Weights of a small audio embedding model: trained on read English sentences (LibriTTS-R), 149.9 epochs.
Rows from block 9 of a small audio embedding model, named by matrix and row number. Rows with one number belong to one channel. Each number is 500 + 25 x the weight over its row's rms, rounded and kept within 0 to 999. All counts start at 0. Numbers have three digits each.
After each channel's rows are labels from the 100 clips, of 14976, where the channel reaches its highest value: "top examples" is what is common among them. Only what is clearly more common there than usual is listed. The data: read English sentences (LibriTTS-R). In brackets: how many of the 100, against the usual share in percent.
# convs0: first 3x3 conv (model.blocks.9.convs.0.weight, 256x256x3x3, each kernel summed), inputs 52-103
# convs1: second 3x3 conv (model.blocks.9.convs.1.weight, 256x256x3x3, transposed, each kernel summed), outputs 52-103

convs0.46:508464489568476493515527519516494496494484501539506488513481496499502495481505484513502504495533517482484507495495542499558502492494475518502502490479510506
convs1.46:489519476528517529490478489493525496512492501502511504499500526497509499487552481518487489507483489505473493514518478497514489489510490506459487484491484505
top examples: voice: female (100 vs 52)

convs0.112:494503494512489481493497512490510506499495523503513508501496501496502512481500478505512503491492506504507516495504497514511497500497508494488503488513502506
convs1.112:530510519491509471512519501531501497479488494539518500532522505474489499500509440513523513499517535475506518488455505494499511493501511515519499512468514512
top examples: voice: male (86 vs 48)

convs0.128:511504500499508597504506501424511487517502555497495424493502476523497498504494548494497505492496495497492501518493496500500497509492494500495500511497502505
convs1.128:523498498501506565499476504449499502500501501458500473425498434528503482510499520390486512501498503497501493498498501500503508496500504499498501499498502500
top examples: voice: male (100 vs 48)

convs0.30:502495495496498482506496497591647503503502488513490495435519489511507496485524498480506493497509496502508498496496494498501494498503486499497502554502495501
convs1.30:495499528495485421504494470498426492494502490456491508498483498501502498500508501493495525500495502503498495520498490498499503499502510492493490503489497506
top examples: voice: female (100 vs 52)

convs0.6:500497502501506502502495494504502498490504404500496502509482503498504500492498501501496503503496503508497501485493496510504499504505496502502506503502501499
convs1.6:520495478507493515460505501509508484495510422495522492536501499568515477513482462495504512495508488531500494521521508512497496524508468496528497490519503490
top examples: voice: male (100 vs 48)

convs0.12:500493526502509490477505522496495506518512471476491489470494498442489503532501484511491507501503489489510506461495502496493500490497490493491499501505517521
convs1.12:491516502498470547479500486501486504501525430525511491516500492504515494515494482501496510501485511488510503488518522499495504502491495500481504488485520544
top examples: voice: female (100 vs 52)

convs0.69:492495501494472506495493466491504485508501507511519493494496493490511533501499486483504499442491522473493563483526504501531491465499519507483483506514515515
convs1.69:492543507510459501484503484519506479490507451497550504542422504469497521486470507485502495508505488498498476541483514512523500492494487495589507495490500523
top examples: voice: female (100 vs 52)

convs0.89:511455515506457516502493536469518473500515485547474500495457486498477475482513507522501494495528476497480518491512537462524500508503526501502504489496504509
convs1.89:500537504524510480497507484512488505490497503495501492493504510491489501493526501488494506497496489497511524521545485507495488506506490499557482492489488503
top examples: voice: female (100 vs 52)

convs0.220:525500507486492508516492611508491512494510477503451501490520502522516530517512484518492508516519539515526517457642490492516503503504535504498511493483502494
convs1.220:509507501495499481489514511520512573508521485520510514494542505483511491488512494498508507500479550510478509545454497570617500502487469471471517503537505478
top examples: voice: female (100 vs 52)

convs0.126:509576510507490507477493598503512515498501486498517495466495502499506519495497496495490503479488479510515506465607510515524507485495466480487487514475502491
convs1.126:517501499521505507491510475523468505495501499488494492496508478496501506508495503507538491507515500510486492479533511495488496506492562519572508514502499440
top examples: voice: female (98 vs 52)

convs0.94:492492508488501501493497497502502497494493491504503512483497515481504499504499485496500498494498498498510501504491508479495502497504494491483502486510508510
convs1.94:491535503519515502495503502501496490497498423498510503499483503500504512481515557485496579493527469522512501511476561495493498510490495507525498528505472509
top examples: voice: female (100 vs 52)

convs0.250:491495503498514527499498510521494490501501248515506509485517508438494508497491497499502502492503505508497494482494490492504496494491493501511505488501499489
convs1.250:492500503506497479494491480491517555501493562510511493443453508369490479448505511480484503501492506506513507520516479509492504499495607494515487515517489486
top examples: voice: female (100 vs 52)

convs0.43:493498507500491500499488497491502493475506474493495494508492501506495505467498506491507500498498506498500496490496503496512499494502500498505501504493496500
convs1.43:574492492501511498494499536488536529528504491493501488474527501470474503580491584503510542489503495486513520502491508486486510507509503501487499510507510511
top examples: voice: male (100 vs 48)

convs0.224:497513496497472493500482321490493505500501515507477488501485487515499499501501514533500502495498490510512502548498480520515499480501500509432504492509472503
convs1.224:510496494492496516509514459498520522509493520515495519485479506521504488501499493491488487513580497468538525481505564493525475502504466521566494500490514473
top examples: voice: female (99 vs 52)

convs0.48:525495469497472526510517661493505530465489499514450482532464516507503505463495515521504500510494506575475484498539500484479527506477482503503504473479502487
convs1.48:489481494506511516519544481511505488504491540509573490520508515490491518498489518495548505495545540516560533531503514523543507505516595524550514490508536530
top examples: voice: female (100 vs 52)

convs0.183:505500502496512502498493507496492504477506407483518504498506501502514498504503487498495499504501499506502500512497520499484501511495493497500500500498494504
convs1.183:495520503489502522525498502511471500526497421501500500517514511540507514482504508518514535506508514501519501503506490518502503516508498506510508505494510511
top examples: voice: male (100 vs 48)

convs0.61:478489490511494526505498583518495516501503517488568516476551485427505485511497501518493490502508502543499494505548493574501485514507471491482498513491485503
convs1.61:496526493502474514488508525510505473510518556495482517511491506482490512517497486486533490497486612493476495503552448383476492488514578502509483491406508502
top examples: voice: female (100 vs 52)

convs0.164:502511495495503495509497499494504512500507696512502488483507502541504502474504482504501499522502498496503500497498497506502500494496496495497497500502498502
convs1.164:508492490499494501498513491516501503534493518467499490516500494471492513540514462496502464496501497496499501501510498495490521496506490489488498501500497513
top examples: voice: male (100 vs 48)

convs0.24:503491502497520491513495500484498503505501316494495505480503502458497494485499485499496500498499502502493502492495495491503504500497502498502503507496497504
convs1.24:466490490485501490508503493498486497501502397482496506482457497452513493486489476506508539510500500495503493505505518523484505489506490485502499485501530506
top examples: voice: male (100 vs 48)

convs0.107:492502495468522480509503521462559478526503489517493453488576500538511491505502479501500491488489501506480498486511495556486499505503482509503498488475514499
convs1.107:492482498488511442502445448500523517495489452475498501496498500481497491503503501487490563505483489502487489490497492461492494497500506499504502510505492482
top examples: voice: female (100 vs 52)

convs0.18:494498522491501460504499523464483521496506461523510511503478501515502531518520494548501540480499512490477530460467484471499501489497599511534529471487522454
convs1.18:500523494505478507494510494502505502500498477507525507497498501489505506511506486527504497511516468493507523556509574476495510498507471499563539497475487587
top examples: voice: female (100 vs 52)

convs0.23:514511495508485502467529511504507509487490451527500495474546498422510507504505512515513493495499501487472499490470506497504490512495491506509499516498499511
convs1.23:455481518524545479490490484469492473486500447486514509527529523536499478478493484443483512502492546528481532494518492506510454516486587486451511508537498474
top examples: voice: female (100 vs 52)

convs0.51:519564488507502502483471542486487492491499485472494492501498511488514489527479517536498510503539521538534498505449526459474487537498525458487494499506478518
convs1.51:509471529496540509489503572519476505511490495524505501492520495499490517513491505503520488505514489543519524478469490502505509502493440501612489494496534563
top examples: voice: female (100 vs 52)

convs0.153:500515472457512499515497522496460475536504503533533550491502471479500530494501508509490495475498566509517485455487525511430527505501479504512497482516500485
convs1.153:490505491505499457509497465511534620481489467566513497500500508509491507489501505480510476500507534477512494496511498501508513494498504499498501515617467528
top examples: voice: female (100 vs 52)

convs0.101:500509494510507501518534600497492487497530500542505488486510515513505549500508492493472465512516527543523494528486514481526505510512507477505503499545523496
convs1.101:507502488503486529498485560492488499500489495530505510483464496487504510512523504506514498505484448509525504506484411494501508499493486503470513501500525452
top examples: voice: female (100 vs 52)

convs0.207:507504481512445489509498512506518459484491504485590524511529480506474529521523557530490497497508519531488519530461506539489499490511497502597489505493528458
convs1.207:499538502503529467496491492491496505488504502491489505501501513485500507498538523497454500511527500513457545510532483490496477486505480507490493510499508526
top examples: voice: female (100 vs 52)

convs0.148:490500505500486500509497498515525506490487325493500503470501501484500500496501496511502496481495489501503506489490501494507506507502502498504500495500497507
convs1.148:531497494494471489537499512504505493520501504525498509553457513440464483476497508486488469500509473512520510530507508508516507502498491499492508493491540495
top examples: voice: male (97 vs 48)

convs0.83:494504503503500494502495495530519507526500351490500499431497500518498493540503517503503497514495506502500500508492503506497497492500498501504504490496500500
convs1.83:572494498490460513509496504544491509512501531494496496720522499458500486548502487491484492496506495475500489485498494518504497503491518498510498503503512512
top examples: voice: male (98 vs 48)

convs0.130:422474496519481488485485614496494512533490483500498518481510515484516508433497525487478511469480508507488508476499488480520508508494472504487497504500512497
convs1.130:509527501491483551526508472528517497506514491516516471497510508565518508510507450501481522516499521528487490528492477504494498516506490501516513500551522500
top examples: voice: female (100 vs 52)