config.yaml
input: "log_mel"
targets: ["voice"]
hidden_act: "hardswish"
residual_init: "none"
beta2: 0.95
learning_rate: 0.0047
beta1: 0.95
eps: 1e-08
precondition_frequency: 32
merge_dims: false
one_sided: false
lr_schedule: "cosine"
warmup_steps: 910
weight_decay: 0.03
Rows from block 8 of a small audio embedding model, named by matrix and row number. Rows with one number belong to one channel. Each number is 128 + 24 x the weight over its row's rms, rounded and kept within 0 to 255. All counts start at 0. Numbers have three digits each. After the name is the row's rms in percent of the matrix's.
After each channel's rows are labels from the 100 clips, of 14976, where the channel reaches its highest value: "strongest on" is what is common among them; "band" is the frequency band that holds the peak. Only what is clearly more common there than usual is listed. The data: read English sentences (LibriTTS-R).
# convs0: first 3x3 conv (model.blocks.8.convs.0.weight, 256x256x3x3, each kernel summed), inputs 0-127
# convs1: second 3x3 conv (model.blocks.8.convs.1.weight, 256x256x3x3, transposed, each kernel summed), outputs 0-127

convs0.119 059:125120150123142110117120129122154120143112197116148135122133119148123063131120145103107146129151127121141069135109175124118137138127139124139112125129141166134138118099135096124120083115106119113134106128106131128135121143123147139151137123128131163129152118124138130126137111026111171130087151105150141096145127102096125102132114117096119138124132113125129122132114125117084130140112
convs1.119 077:132140120140114113144139105136122137123149078194170143128121116168135161119106169139103123119126120116120166119129128136130146120135123132129133123145128162132148125201116143130148133124130109129129147112140142127198126122121114136131125129130136121133143119110135179197138177112125127142212131133154147147157195143138126102137134175130188127137123113115146134134134138139160126123138
strongest on: voice: female
band: 2000 to 4000 Hz

convs0.62 186:124117125133116124126133135159090117133153131124122125131166129126130054135161130128123177128129141131124123158138139135135128132120132135127123135135136131180129126127116128128144130120148125127129214151126134134124129164122123156127159129126120133124127121123121124126127105127128143130122130124126148128117124121129130122144118130129130127128118129127143130201107127125131115131139
convs1.62 170:128154118135133119122108128201136113111123121119109135147113131127121148142105126126116247115121110131133133106114134117141140120135116096131126118124125132136134121131123171158131123127131129155133062117127146151125121205137123130132090128130121123123133130130129117118118134114107129136151122136122121125128124135131131129172134119126116125133136124122116128026110081124123164130116
strongest on: voice: male
band: 250 to 500 Hz

convs0.34 113:126125137131122132129122120099106129131130136131124125130121125139133138036133131130131126125121147125128125103123144127126132127128123131129133128131125122126124131121121131116131135113118126131126000130130122134135122120138126027139132124125126117128131136135119123128123114136122117145131119124128120128130132124113132120103121133121122133125129130123128126110120129123132131125133
convs1.34 058:119149131127135135123149123126038115123123131128129128137145118120131106255129133117118139140127129125118128065156140130110125125116099122113126107116120141149127123144173142138144133115126104179125184137149137155142133078101126171143110139132109129120100120128131118123119140131137134132126139125129111128126133119123111149102175124144136126114130132151131139093140137119116255123179
strongest on: voice: male
band: 0 to 250 Hz

convs0.136 084:127145135125104135117153115115149126119115121144130128130126129127126149066115131127109090121109134138125158111109104126135116124122121143137124129114126125137135116127140111113125130142118138126124074154131126110148127000130124133119142135113123108126133129118130132123115130120130136133131126132123141140125140136115135129141118142113128127130123136111129116135136136140142067125137
convs1.136 048:147114134141141119110151137100201130123129144143103133140136104115111145163129140113020104139123140131116138147153144122122132137127145126145146137138139140125139154131140129178131095100170141081164203094098117097074118145140121117131129130141125133140120099134136096103153153148108125126109123130102144153116116135126131140150103099118117148134136153113109121133102103113125124166124
strongest on: voice: male
band: 0 to 250 Hz

convs0.252 047:149071129144114135146152107110110134105134127140162128077130117133112098142096086133113132126149115143107157127132142153100150143132120142122093112132143145113161171138123117120131208118143169135132129120112145130113128106135166128139111154134145127145172180147130104147143093070204121137153146142136107178139104138098117109127099117110127144121117122118152133158109104099161117128158
convs1.252 072:135081125112132130147113129127132111118107113145137120125119180115127180122117137147113109085152142131135134137181112128134118119131128136102120141130135146123125111140148130131154134131120176119125127127166111130129131108126155137125100105131142137121148135078112105068106190136082133111112128126155115168074157147127139106131073127128139139198126133156118124131134148154152144114143
strongest on: voice: female
band: 2000 to 4000 Hz

convs0.107 115:126130129124111127132120084214208134146133127137127141124141128132130112143130127130135131132133091138131119227133137137138130120124114144129125134127134126106132130125134125114118128113154124152112193136126138139140130142136129130123190121130126117126129113134120139119127111129125122145137132143125131132113127127130117125138125121134118139131136149126122117078134134123128208125121
convs1.107 066:129144132129138115127140152206083125132126128085145131104126127120135105128136135129150110126123201141135128160122129128119144130121135100127123134123096130101127122125127118139132124107098124176131195130136147138129124162076137118134130135128133127128116133128120121114132133123123130131128131102139149121153121125142124147086130128126138127102122135134037158118112136129114058121166
strongest on: voice: male
band: 0 to 250 Hz

convs0.127 145:151129131128125125124135136105068135127132130132129134125125129142127134155141128128127097126127103127126129124125126140137123123129139106128131130126125126131130121127122135163133124075122125128125109142126133127139127143130124002125156131137130119132128138130128137123131131128126121130151132132122130127126130130131127127126125121132134136127123130129125133186126125131130253131132
convs1.127 095:125085126132128122122129130091097126129125123114128129131166122135111051156143135136135112139127132132140139171142134124145125141118133131129130134128106125086139131132136078135116121109137142033136113125118129153127143173126120081119125137128128113122124126130135123120124139140112121123107132133125124127130129125128133125106139128120128116120136137142122133196139126113118247126120
strongest on: voice: male
band: 250 to 500 Hz

convs0.144 118:134121129129117127125131141110172122139130128130146125123122126119136139127139137129128161127130144127127132000130137176098122123133139132134117128124108129129126127130134120112131130080145118139121047124129124160134130088109128070139139136119129134132132126127124127124127129133127130126146132127125108123128130130137141135095128129140131123139125125130096130113121148127130187118127
convs1.144 087:112148143132115127132129106158021111125126125126135124120119136127132105158131120111097085122144130135128126125123132123135126129135132125128139118125114132123119129122159142132123122136120136103128174087117115158130123111116121037129161121133095122130123132126129123132130117099130131134103117130127122123127115136118135125171125124108127109132117128130072135094117113134129211131139
strongest on: voice: male
band: 250 to 500 Hz

convs0.23 164:111125126128126130130124123099000131123163132127126124131155124127125112130128124129122128125123115125120130021131125128098127126129125119129133131150119131135128132129133139111132130129155133132124102110136131113124126113134123081130131126131108128124125101131126133127125115131125126131124128132130121129135132132142132130124129129126131084134141128129123130100124125137129101125125
convs1.23 094:126135124127101120133132136121236120119128129120119121136131129132125146130123129127130114138121108124122136088132129130119127132128138133130131134129109138128116128130109136137137128174132137141123016121149137152144122138129129180125000115128136120135116125134130117138131132117131115126121128125133135122130118123136128130041128150073124134143133125133097127138129139133143137136153
strongest on: voice: male
band: 250 to 500 Hz

convs0.218 106:128131128131143124112123125135242140157126120127139129129134124132126120116142125128122157139128098131142121234131134125091120118126136120133114125144108128121132123133127140168130113046137122159120127125122121146147129163129128136125156140139131131142136127134126103116128125119113127122130136125120120123095143127126135128200120104131127135113091117130145127219119125139137140123129
convs1.218 098:134174129127140129127122146139127129145125115105131133127146112122120114052128120130139189144129154124127132255135128130149129132144128119127122130135138133103145105133141107135110134028126123096132147138119131150116112216144124066134102124131149124130122129119114137133122125128125124133112132132124148126128129132142130128109136120115108127122120125124147132152117114124125100127127
strongest on: voice: male
band: 250 to 500 Hz

convs0.247 081:125132134131129123131134132127134125119129130133112135126000129133119115108124133128120119132128099129119132092122116137118130131132134129125133129092127133128131127139134123133132134120029129109122114072136122112131131133123127107129122136129128130131135132123136122135127124121134122123131130138129098119119132127119141129119128134122134047126123112118133091156130119124121122128120
convs1.247 028:126095127149123151097098131150130141096155105125146134107091159197140191091142133123118143150109137137130103097131100116146123115135083123169101149123117142128084119117089088089133063134107130114133155090132146133089132117168131115112126114115126138128143141116132174139138112124132142135159118101138129127126086151160127139121145140122158137148110133121114146133132161130151159095161
strongest on: voice: female
band: 250 to 500 Hz

convs0.120 124:178110159123127110121136131132132128118136119128108105122128129107136122128125128140130123130129130121161124135133132138131115124131120125036133129122139123127113122118119140130129145120128120130112135121141129119134134119122119129165126132124118131095127135161109127144146140126125136125135129113127127119123124120204128138130109132191129121100127117131123133132132129123125127157116
convs1.120 197:126110133172134129130135128123142128128149140129123202140114019139120133126124104131127128131040132153134116126107131126119116132131128127151135125140138121137156136138109139135123000134123136120134153129134119140122131138129125115118130174133131127131138128135150161102123127142131133124140120125117120130135120058107127104131131115122143130118135098129139135123129131135124129137127
strongest on: voice: female
band: 4000 to 8000 Hz

convs0.54 075:129134129129118132133098121129114119132133130123118118129000130123127147137135135135113142135128142124137128139133141116144133122124118134125134137125131126118128129119127147120119137145101127131124131110134124125115126131147125148116117129129123116129114135133130129124136133138117137134134117120130092128141127129139120118135125137129124127136145131123131131146132133132130124123135
convs1.54 029:130136131129157147143108064165129162144128161171147144121183115091141082090125129134150089157117114156132120122117144155138139159147159131102136126153128113136156141165097158091107071189113106124123118160145139183149142141143136118139116150122076150120115088117134158128133181107136138115106128096138132137129129120122168089080141074136111127095087132123135116109130113081113097135147
strongest on: voice: male
band: 250 to 500 Hz

convs0.185 077:132125134127129124124114113082071127117138113132137117133114128129139164126136127134145086108120128126121124048105134135134124119129110135149122141122117100133124120125115112105130121141126127118130090070135148120136125016131120126138115109127126111134144131126127125095128117129115125145140126123122101134136129119115142132051132135133124129149127141111129115114125140139131033127134
convs1.185 036:121115127113140127130120141118132158122100106155092080132143117153126188058138128133161207106121130127154144074117148165151135127115160146141140117119161157119135153153141144141151134080161134142126087088113151110153099163092140065123169188176168078149142161145121172154128137172109099127114140143110126125120097124130111147098120160124142147128138140142159139085128104117096158160148
strongest on: voice: male
band: 250 to 500 Hz

convs0.49 067:130125128124113133125119152084090124121131119128133124130143129126126113038104150128097110122135138134131125066117140113122134118121117138126133129106127120144123124124110133123119120120135109136127000123134141120116125052137123042124105111126124089128131122147150130113131121132150141133121126118125146145136119126135123128110123137129123122124131133133130119088124132139133000129137
convs1.49 032:059160151131091138115145136162096159136124137136090127182180093111122075131170130149133124138135112125103103152172134149118130147150156146108135113135116081110119147124181171134097093152134103170144177091164120171134130154115143150124127138139118173129128109150128144157121108116137112117127147124129133123150114107125124112091116142144154137128120128132125136096066127130137098120113
strongest on: voice: male
band: 250 to 500 Hz

convs0.186 076:128120133122128134114140129133094122138109128126149131135115128120138131101122117143134075124127129128117136117114129130140123132129127122146137132113128137083115126122117133128125128124110114128127000115129136150126130074124122105127106098115135140143127134125127125140114119131150123114118116117117133132117118137118123123115112135137125132123116124140143114143123116121139145133128
convs1.186 045:135129135121128138143137137226037135113123121133110120130143114147127113190133109138119170140127137134126126180106133123128129124113111119129135136116104118122130124104127179144134121125128113170135149151118129234139130132138107149120114123128113108098089163120123116133115138119131121131098142121132105132131161117128072130125147064138138120129115142136104136050128128119116103115138
strongest on: voice: male
band: 250 to 500 Hz

convs0.153 226:210124129133126128117130127127068125124131122130129125124102128131128125161136130132126146139128132124134127064131128164136132129163123125125131126127127127105130131126131117124113129135124128128128037093130128114126105138130134126129126125133130120132134122133124129127135131130125112126127128127128133129128122127123130132105129127142133143114112099121110121255133124135128255128128
convs1.153 210:112129110131143125138141127084096128107126129129136126064147128127108122224131083089078132127132075129123133088128125128154123125127130122131127140126116127098123131128126122140126128127130130109124091125119124184130134018127120118128163128125125130131128124130127123129131133126067111063127112129129126128130137129127130124124133132131126128126118128127138127166158159127129174128117
strongest on: voice: male
band: 0 to 250 Hz

convs0.169 058:112128136113099135119104100123087127150133068136105150118107134083118153134131147126124071145159107129125060037133132149130135116123116123114100136106115164131125133149147102084119164129093126127136094119137141131131120062118104089117134125117132114123112121107130125151139112090107136111125114156122137129132122133133115141122110146108113132129135130122123102017149137134167017136161
convs1.169 046:126146125148117149135099144143110138110128104175123124120163186125103126127130138131127131095112109109118176104176116107110137130129134134103122137111115076120146126089129206113150095133142101124134176108156115153130119162127100142128124120130137095124133157178117110146146134124118132129116151093143154036128177093141129118123076095129144108133131133128138139143130137130109123126142
strongest on: voice: male
band: 500 to 1000 Hz

convs0.14 100:127125133122122130128104143131146124123134125129134129122110130116133115059138137131122071129131171123127124095124132131133117127133118133115131128125131126129129130122116119125123124119128126121131148097130135135138126129118127131123120128139129126134134124125125130089123124133123113118121127126125125130128136124139120129126135123124127135132125132132126130129118128128134146129130
convs1.14 049:121223126111126120133111108180177139127135118139125117128092124159114136123145129124142038125139121139126144124160121131077119135135128139136138126120138136097114130123077179149118132134143147182135115121122137113163110102132130124130234114140209112156131118130134112124148118112138116146139127147140128130179117118117136106142124193111103123112132114144120118179100092137127130127104
strongest on: voice: male
band: 250 to 500 Hz

convs0.192 063:137122131141104105123133114134139132120139168108140138124131115109144107138149110132125144128142129130126138125128164129113134128115123126158130136132124140133137131204126127122110086121127110133128127112155084127115132126134122133150136121123134127079112083102125127126160117112133118125148124141135130126162123127138139240125129122111155128141138125144125131125128134125124140100129
convs1.192 102:122118151128135139136124142121123129124125170117117074125118142142127087113127133124128125123111126135145130125120139125128128121125121135124152131132116140124145130102149129118136109131134102122115129127190133121126132126143141128131122112126128129131110122062128130148167112123124130130135126103132124117143123119132129255117117090129060127010136129138133123115125135147122121115129
strongest on: voice: male
band: 4000 to 8000 Hz

convs0.210 093:127124128127124124126132132125099132131118156124137142130127132123130125063125120133134062128121126119128129141129138134104123128127131127127125123125118128127124125133121129121132121108124127119129000147128123136129132113130128119134123124134127136135131130128122130122119119131118130118127132131127128124118124132116127130121122124120127130127129129127130130079137124131128061139126
convs1.210 033:120128122121105124108171151249066102124119133114133143138101103134115110234155129151111161111115122134120150207122129110128130146150111111104133122143101152144143139114119113148139141124124126142144137140101193134130117084145129136129128158139094118127130128101143101119124143126137131117128136127127134146135134137122145125173167089134135131120121130151119143103141129138129089127127
strongest on: voice: male
band: 0 to 250 Hz

convs0.70 055:128132120132102153119118134135144119139120093133131117133103137131132138101133136134133088127127133133124130019129137133129134114150108164120151148108137113121131128134124140126114124128123127125122091134140147121181129116141122142139151113139125087108136129152135134098109160149114135125125117113120114112149129143130117128124121156121127139109131131115128103000136133137118097123139
convs1.70 033:118171137102130127127155140111156155120121107113138128148134092073153176036126153126148115148130101154127135071126133137113137172129131135130137124133146127124120164124098128123127139143105150130118143139098140135148122166164146155134161132105121140141091133156130123131128106145123126147123141145136156110116124127128158105107139214119139117135129144128113115188127115124124198142103
strongest on: voice: male
band: 250 to 500 Hz

convs0.48 072:125139127124126121132104125126113124130143117138137124125088125154128137052131122133115000133135114135133130009125124142097111126113121135132124137121131108104134122131138128133165130108078125128137027146113145148124112051112135126133113124128120118116129125128115117111129104133132126090138128108125107114133129132121143120146117128128117151121136128124129120075144137129100158133123
convs1.48 044:132124127117148132120127106242139096099137145135118114120147101111146143104084117127149130129137140134136137158112151136128116127107180107140155157131165182103109122116140130169150101125193140099122166114145151145106127059112135099138197129134162123134127128114121134136143117102105106137128143126110123118162110120112131130150133126140147124134127123117127116087104117148119171131155
strongest on: voice: male
band: 0 to 250 Hz

convs0.6 085:136138117129122128127125138141124132129122123122131118129116126131094129075127129132117126134132116129128128050120134131118130129125130117124127149135128123124142123131140144147132127093118119128139000135135128114125126113106123108137081120135127128123134130129137127125129128131132119137116129135133123139130127130127128127129133133136121118131135119125122129000130127122132094129132
convs1.6 045:111125140128111129148104134119117134127121151122141121131122139111136198093107138114129087140151122137148144054159128118120150120125104130121128117115147106124144126172150084113087123138105116124130123131148150119158130012127147115118097136139084133126117131146150134126119108100131133133133129143133108115134141140136170135092146143121131128131120129147124128053127130125137169129141
strongest on: voice: male
band: 250 to 500 Hz

convs0.85 064:121130168135114135128147113122098125124132139142214140112109133072063129120136121144126113121108095136126115136118129141130121126136111129143120113111124138145122128116155119125144149123067159131120105131120135144127123101118109118114131120124132106128105133110129123102120150122085133122138129122114126131121139123134108159127121143119132129138122122142126129140118130136126144147137
convs1.85 063:087125136137117150106119113131119114124148072145131108121123170126150097132149063136121118124150134137144116110132104112127118119121121140155155158116125069117135122096101110135117228124139154110113135159093119120121135131128127114120130132139137127119143114098106145124121112118123116137163134140138134157113120071131133054131142070124129132126122129174123127136149131135131147119120
strongest on: voice: female
band: 4000 to 8000 Hz

convs0.109 069:126135000122116129101124123128161137119138132128117128124136112130109133100140115130130124132122175125135126169142125159126072141128131124078138120115122129109110125131141112152130113103138120122120251150124118132146112116119131164145111129132122162112132133128103120141123139138125138157097141132122149124125130067127135170121064113112116147105125115127131170151134130129113147098138
convs1.109 068:121130121128124121111081145088136107102128114120155078138128148137114110174100130137112114117211062140133127112125109176108110114114154105141143126104103138142130121139116134150097158117129141136129138119150133144130119127127136135137125108135121131129119136122074128077124116142100131124140116148129124119123145125122128096140077150132101126112134133128113117142119132115136151134101
strongest on: voice: male
band: 0 to 250 Hz

convs0.106 063:132236153155138111124092119131131123144133133151095133169115158165069131131130087098142124114109124128127116131142103119120119118114117133155162159150128147121157127117158108114111133101106115115117142118165144136107149065137050134134138154142131112193126141142129150131128129137094100125148137097127120187139130145126138233127104149127131124136130114147130162149121119110140123125141
convs1.106 076:127138121149145140126127154127130145129171191120121173154130157081126187123132155130121116133106127147137098127160092149130152136116126135147129090131138080135127148128135118140137093137139115133145087155124122138102137127142138119115133108100152091138178114194124090123156129174120114122140129152149129113136129096148116174115112165139095131128141138173116129123132121132142102144139
strongest on: voice: female
band: 4000 to 8000 Hz

convs0.237 060:133132131121136114136140125112138129141102176131126124120021140114136129118109133134113013124101124117126117148116123104085120118135117139123118130114140131153123130138156130140129128109115125151139079113121128104136126110130139034129066123133126125155124096129119105122139112119107142124129128139124127136135130127120127130109130133149126119116126132123122123068112144141121125125138
convs1.237 047:125103142110142126125116130096128126115111141119140132123138118133153135165130118121152128144138106126127148043145121116154143135127122127149115115135107119120155127137137141128114128135120098156119155110142138112106130143127101172125152136116113141115113105140128125135130142131123129139138148143139082130124119125130158136139117083149119120123128132137112138166143108107114104115126
strongest on: voice: male
band: 250 to 500 Hz

convs0.97 063:139124134128130111129128132125087126112130134131129138124119117148143134000099115128133140137123128124133135053133119117124119142124135133125146124109161147134145139141132130150119117111124113128128096126115126142137129143108155110131149135124139118118123107127119124119111142148103111111126133144141115123132131121127130127132116110138128131119125132131137132013145122126136036129124
convs1.97 032:120123132153134130150139137086123100135155070150153133141135089178122086085199152139109100125147125124127105136117151127152105106133120127123150120128152101146116132130092157119139169164123135130108149156146138146150163115131131106106061098132141106149174134124146126130107117096146180113131129108133107130134143128140112137141129158131164107105103144139112110157132144126151122142131
strongest on: voice: male
band: 0 to 250 Hz

convs0.91 094:124129127123126141123119111119126124113129126134133126122130123124126150113123133124127013127129130130126139164121132128120129129130124121137125127134141122121127132121135124152138134093118118073125142121128124112120131000112125122121128134118131123134123115125127119130122110129122123121130122126131112127120129129123134126128118137120135125125137119136131115139130124133122141128132
convs1.91 037:108139126132130139104127135149000115134114134139113130134086094117144035118154123126153090129142145124132146127073143115128111124110160097129148117122138138135135124116093161123124114129146165125120210118127114079106147115146118097126134088133168134110097135132122140114122135134134136136144135130120127128124126124134116109160129141130139128122130133120138114206124145132095150129113
strongest on: voice: male
band: 250 to 500 Hz

convs0.66 101:128123126128118124121128113123123126124131123134131128126238136127129141091134131125134000140119108132137123132124123125149132128135133117130132121129137123139132127126132120112122117114145131146129047137133126124136126092129131094131107130121125127124123124126128135126123128126123135133134128128130147135136133125123137124125133129121134142134155124116116119044153126121129124126133
convs1.66 047:120134140124135125128156140182150126123113140130122121131238123101118101178141129131130069099136161139134134138124131143087140124118118109116129137127129120126132121136138135123132126130203133119119210226131128171108135129120121151123081134121104113134145127132116133119127138131123119138113128128140154134125129120110082125019112144134118113126129148132101130174136124131118152113134
strongest on: voice: female
band: 0 to 250 Hz

convs0.190 081:124126129127160134133120150138155132136131129129108131128105137139138129100132122128122029133113126116133128130125130124135123118119123123131129127124118136156117133128121127155129133091115136147129000117138139150134131108106123105137155126135131126131131133130128137111137142122140136129124126132130102120123129119138127123136126140136127135112142113126128128103126123125111135121141
convs1.190 042:117115142135137123121136167163110108114130107114160120129082133127123156200130136131131121168126141153122124095108122105136118130131130144150130131122116126098139127121119134146147125133129124120119159175129109101126148032100132152147087132127109138136150124118139147135132150131131101131116117141152131185136122114133114116082110109125136097078115148140128129225137123123083197125134
strongest on: voice: male
band: 250 to 500 Hz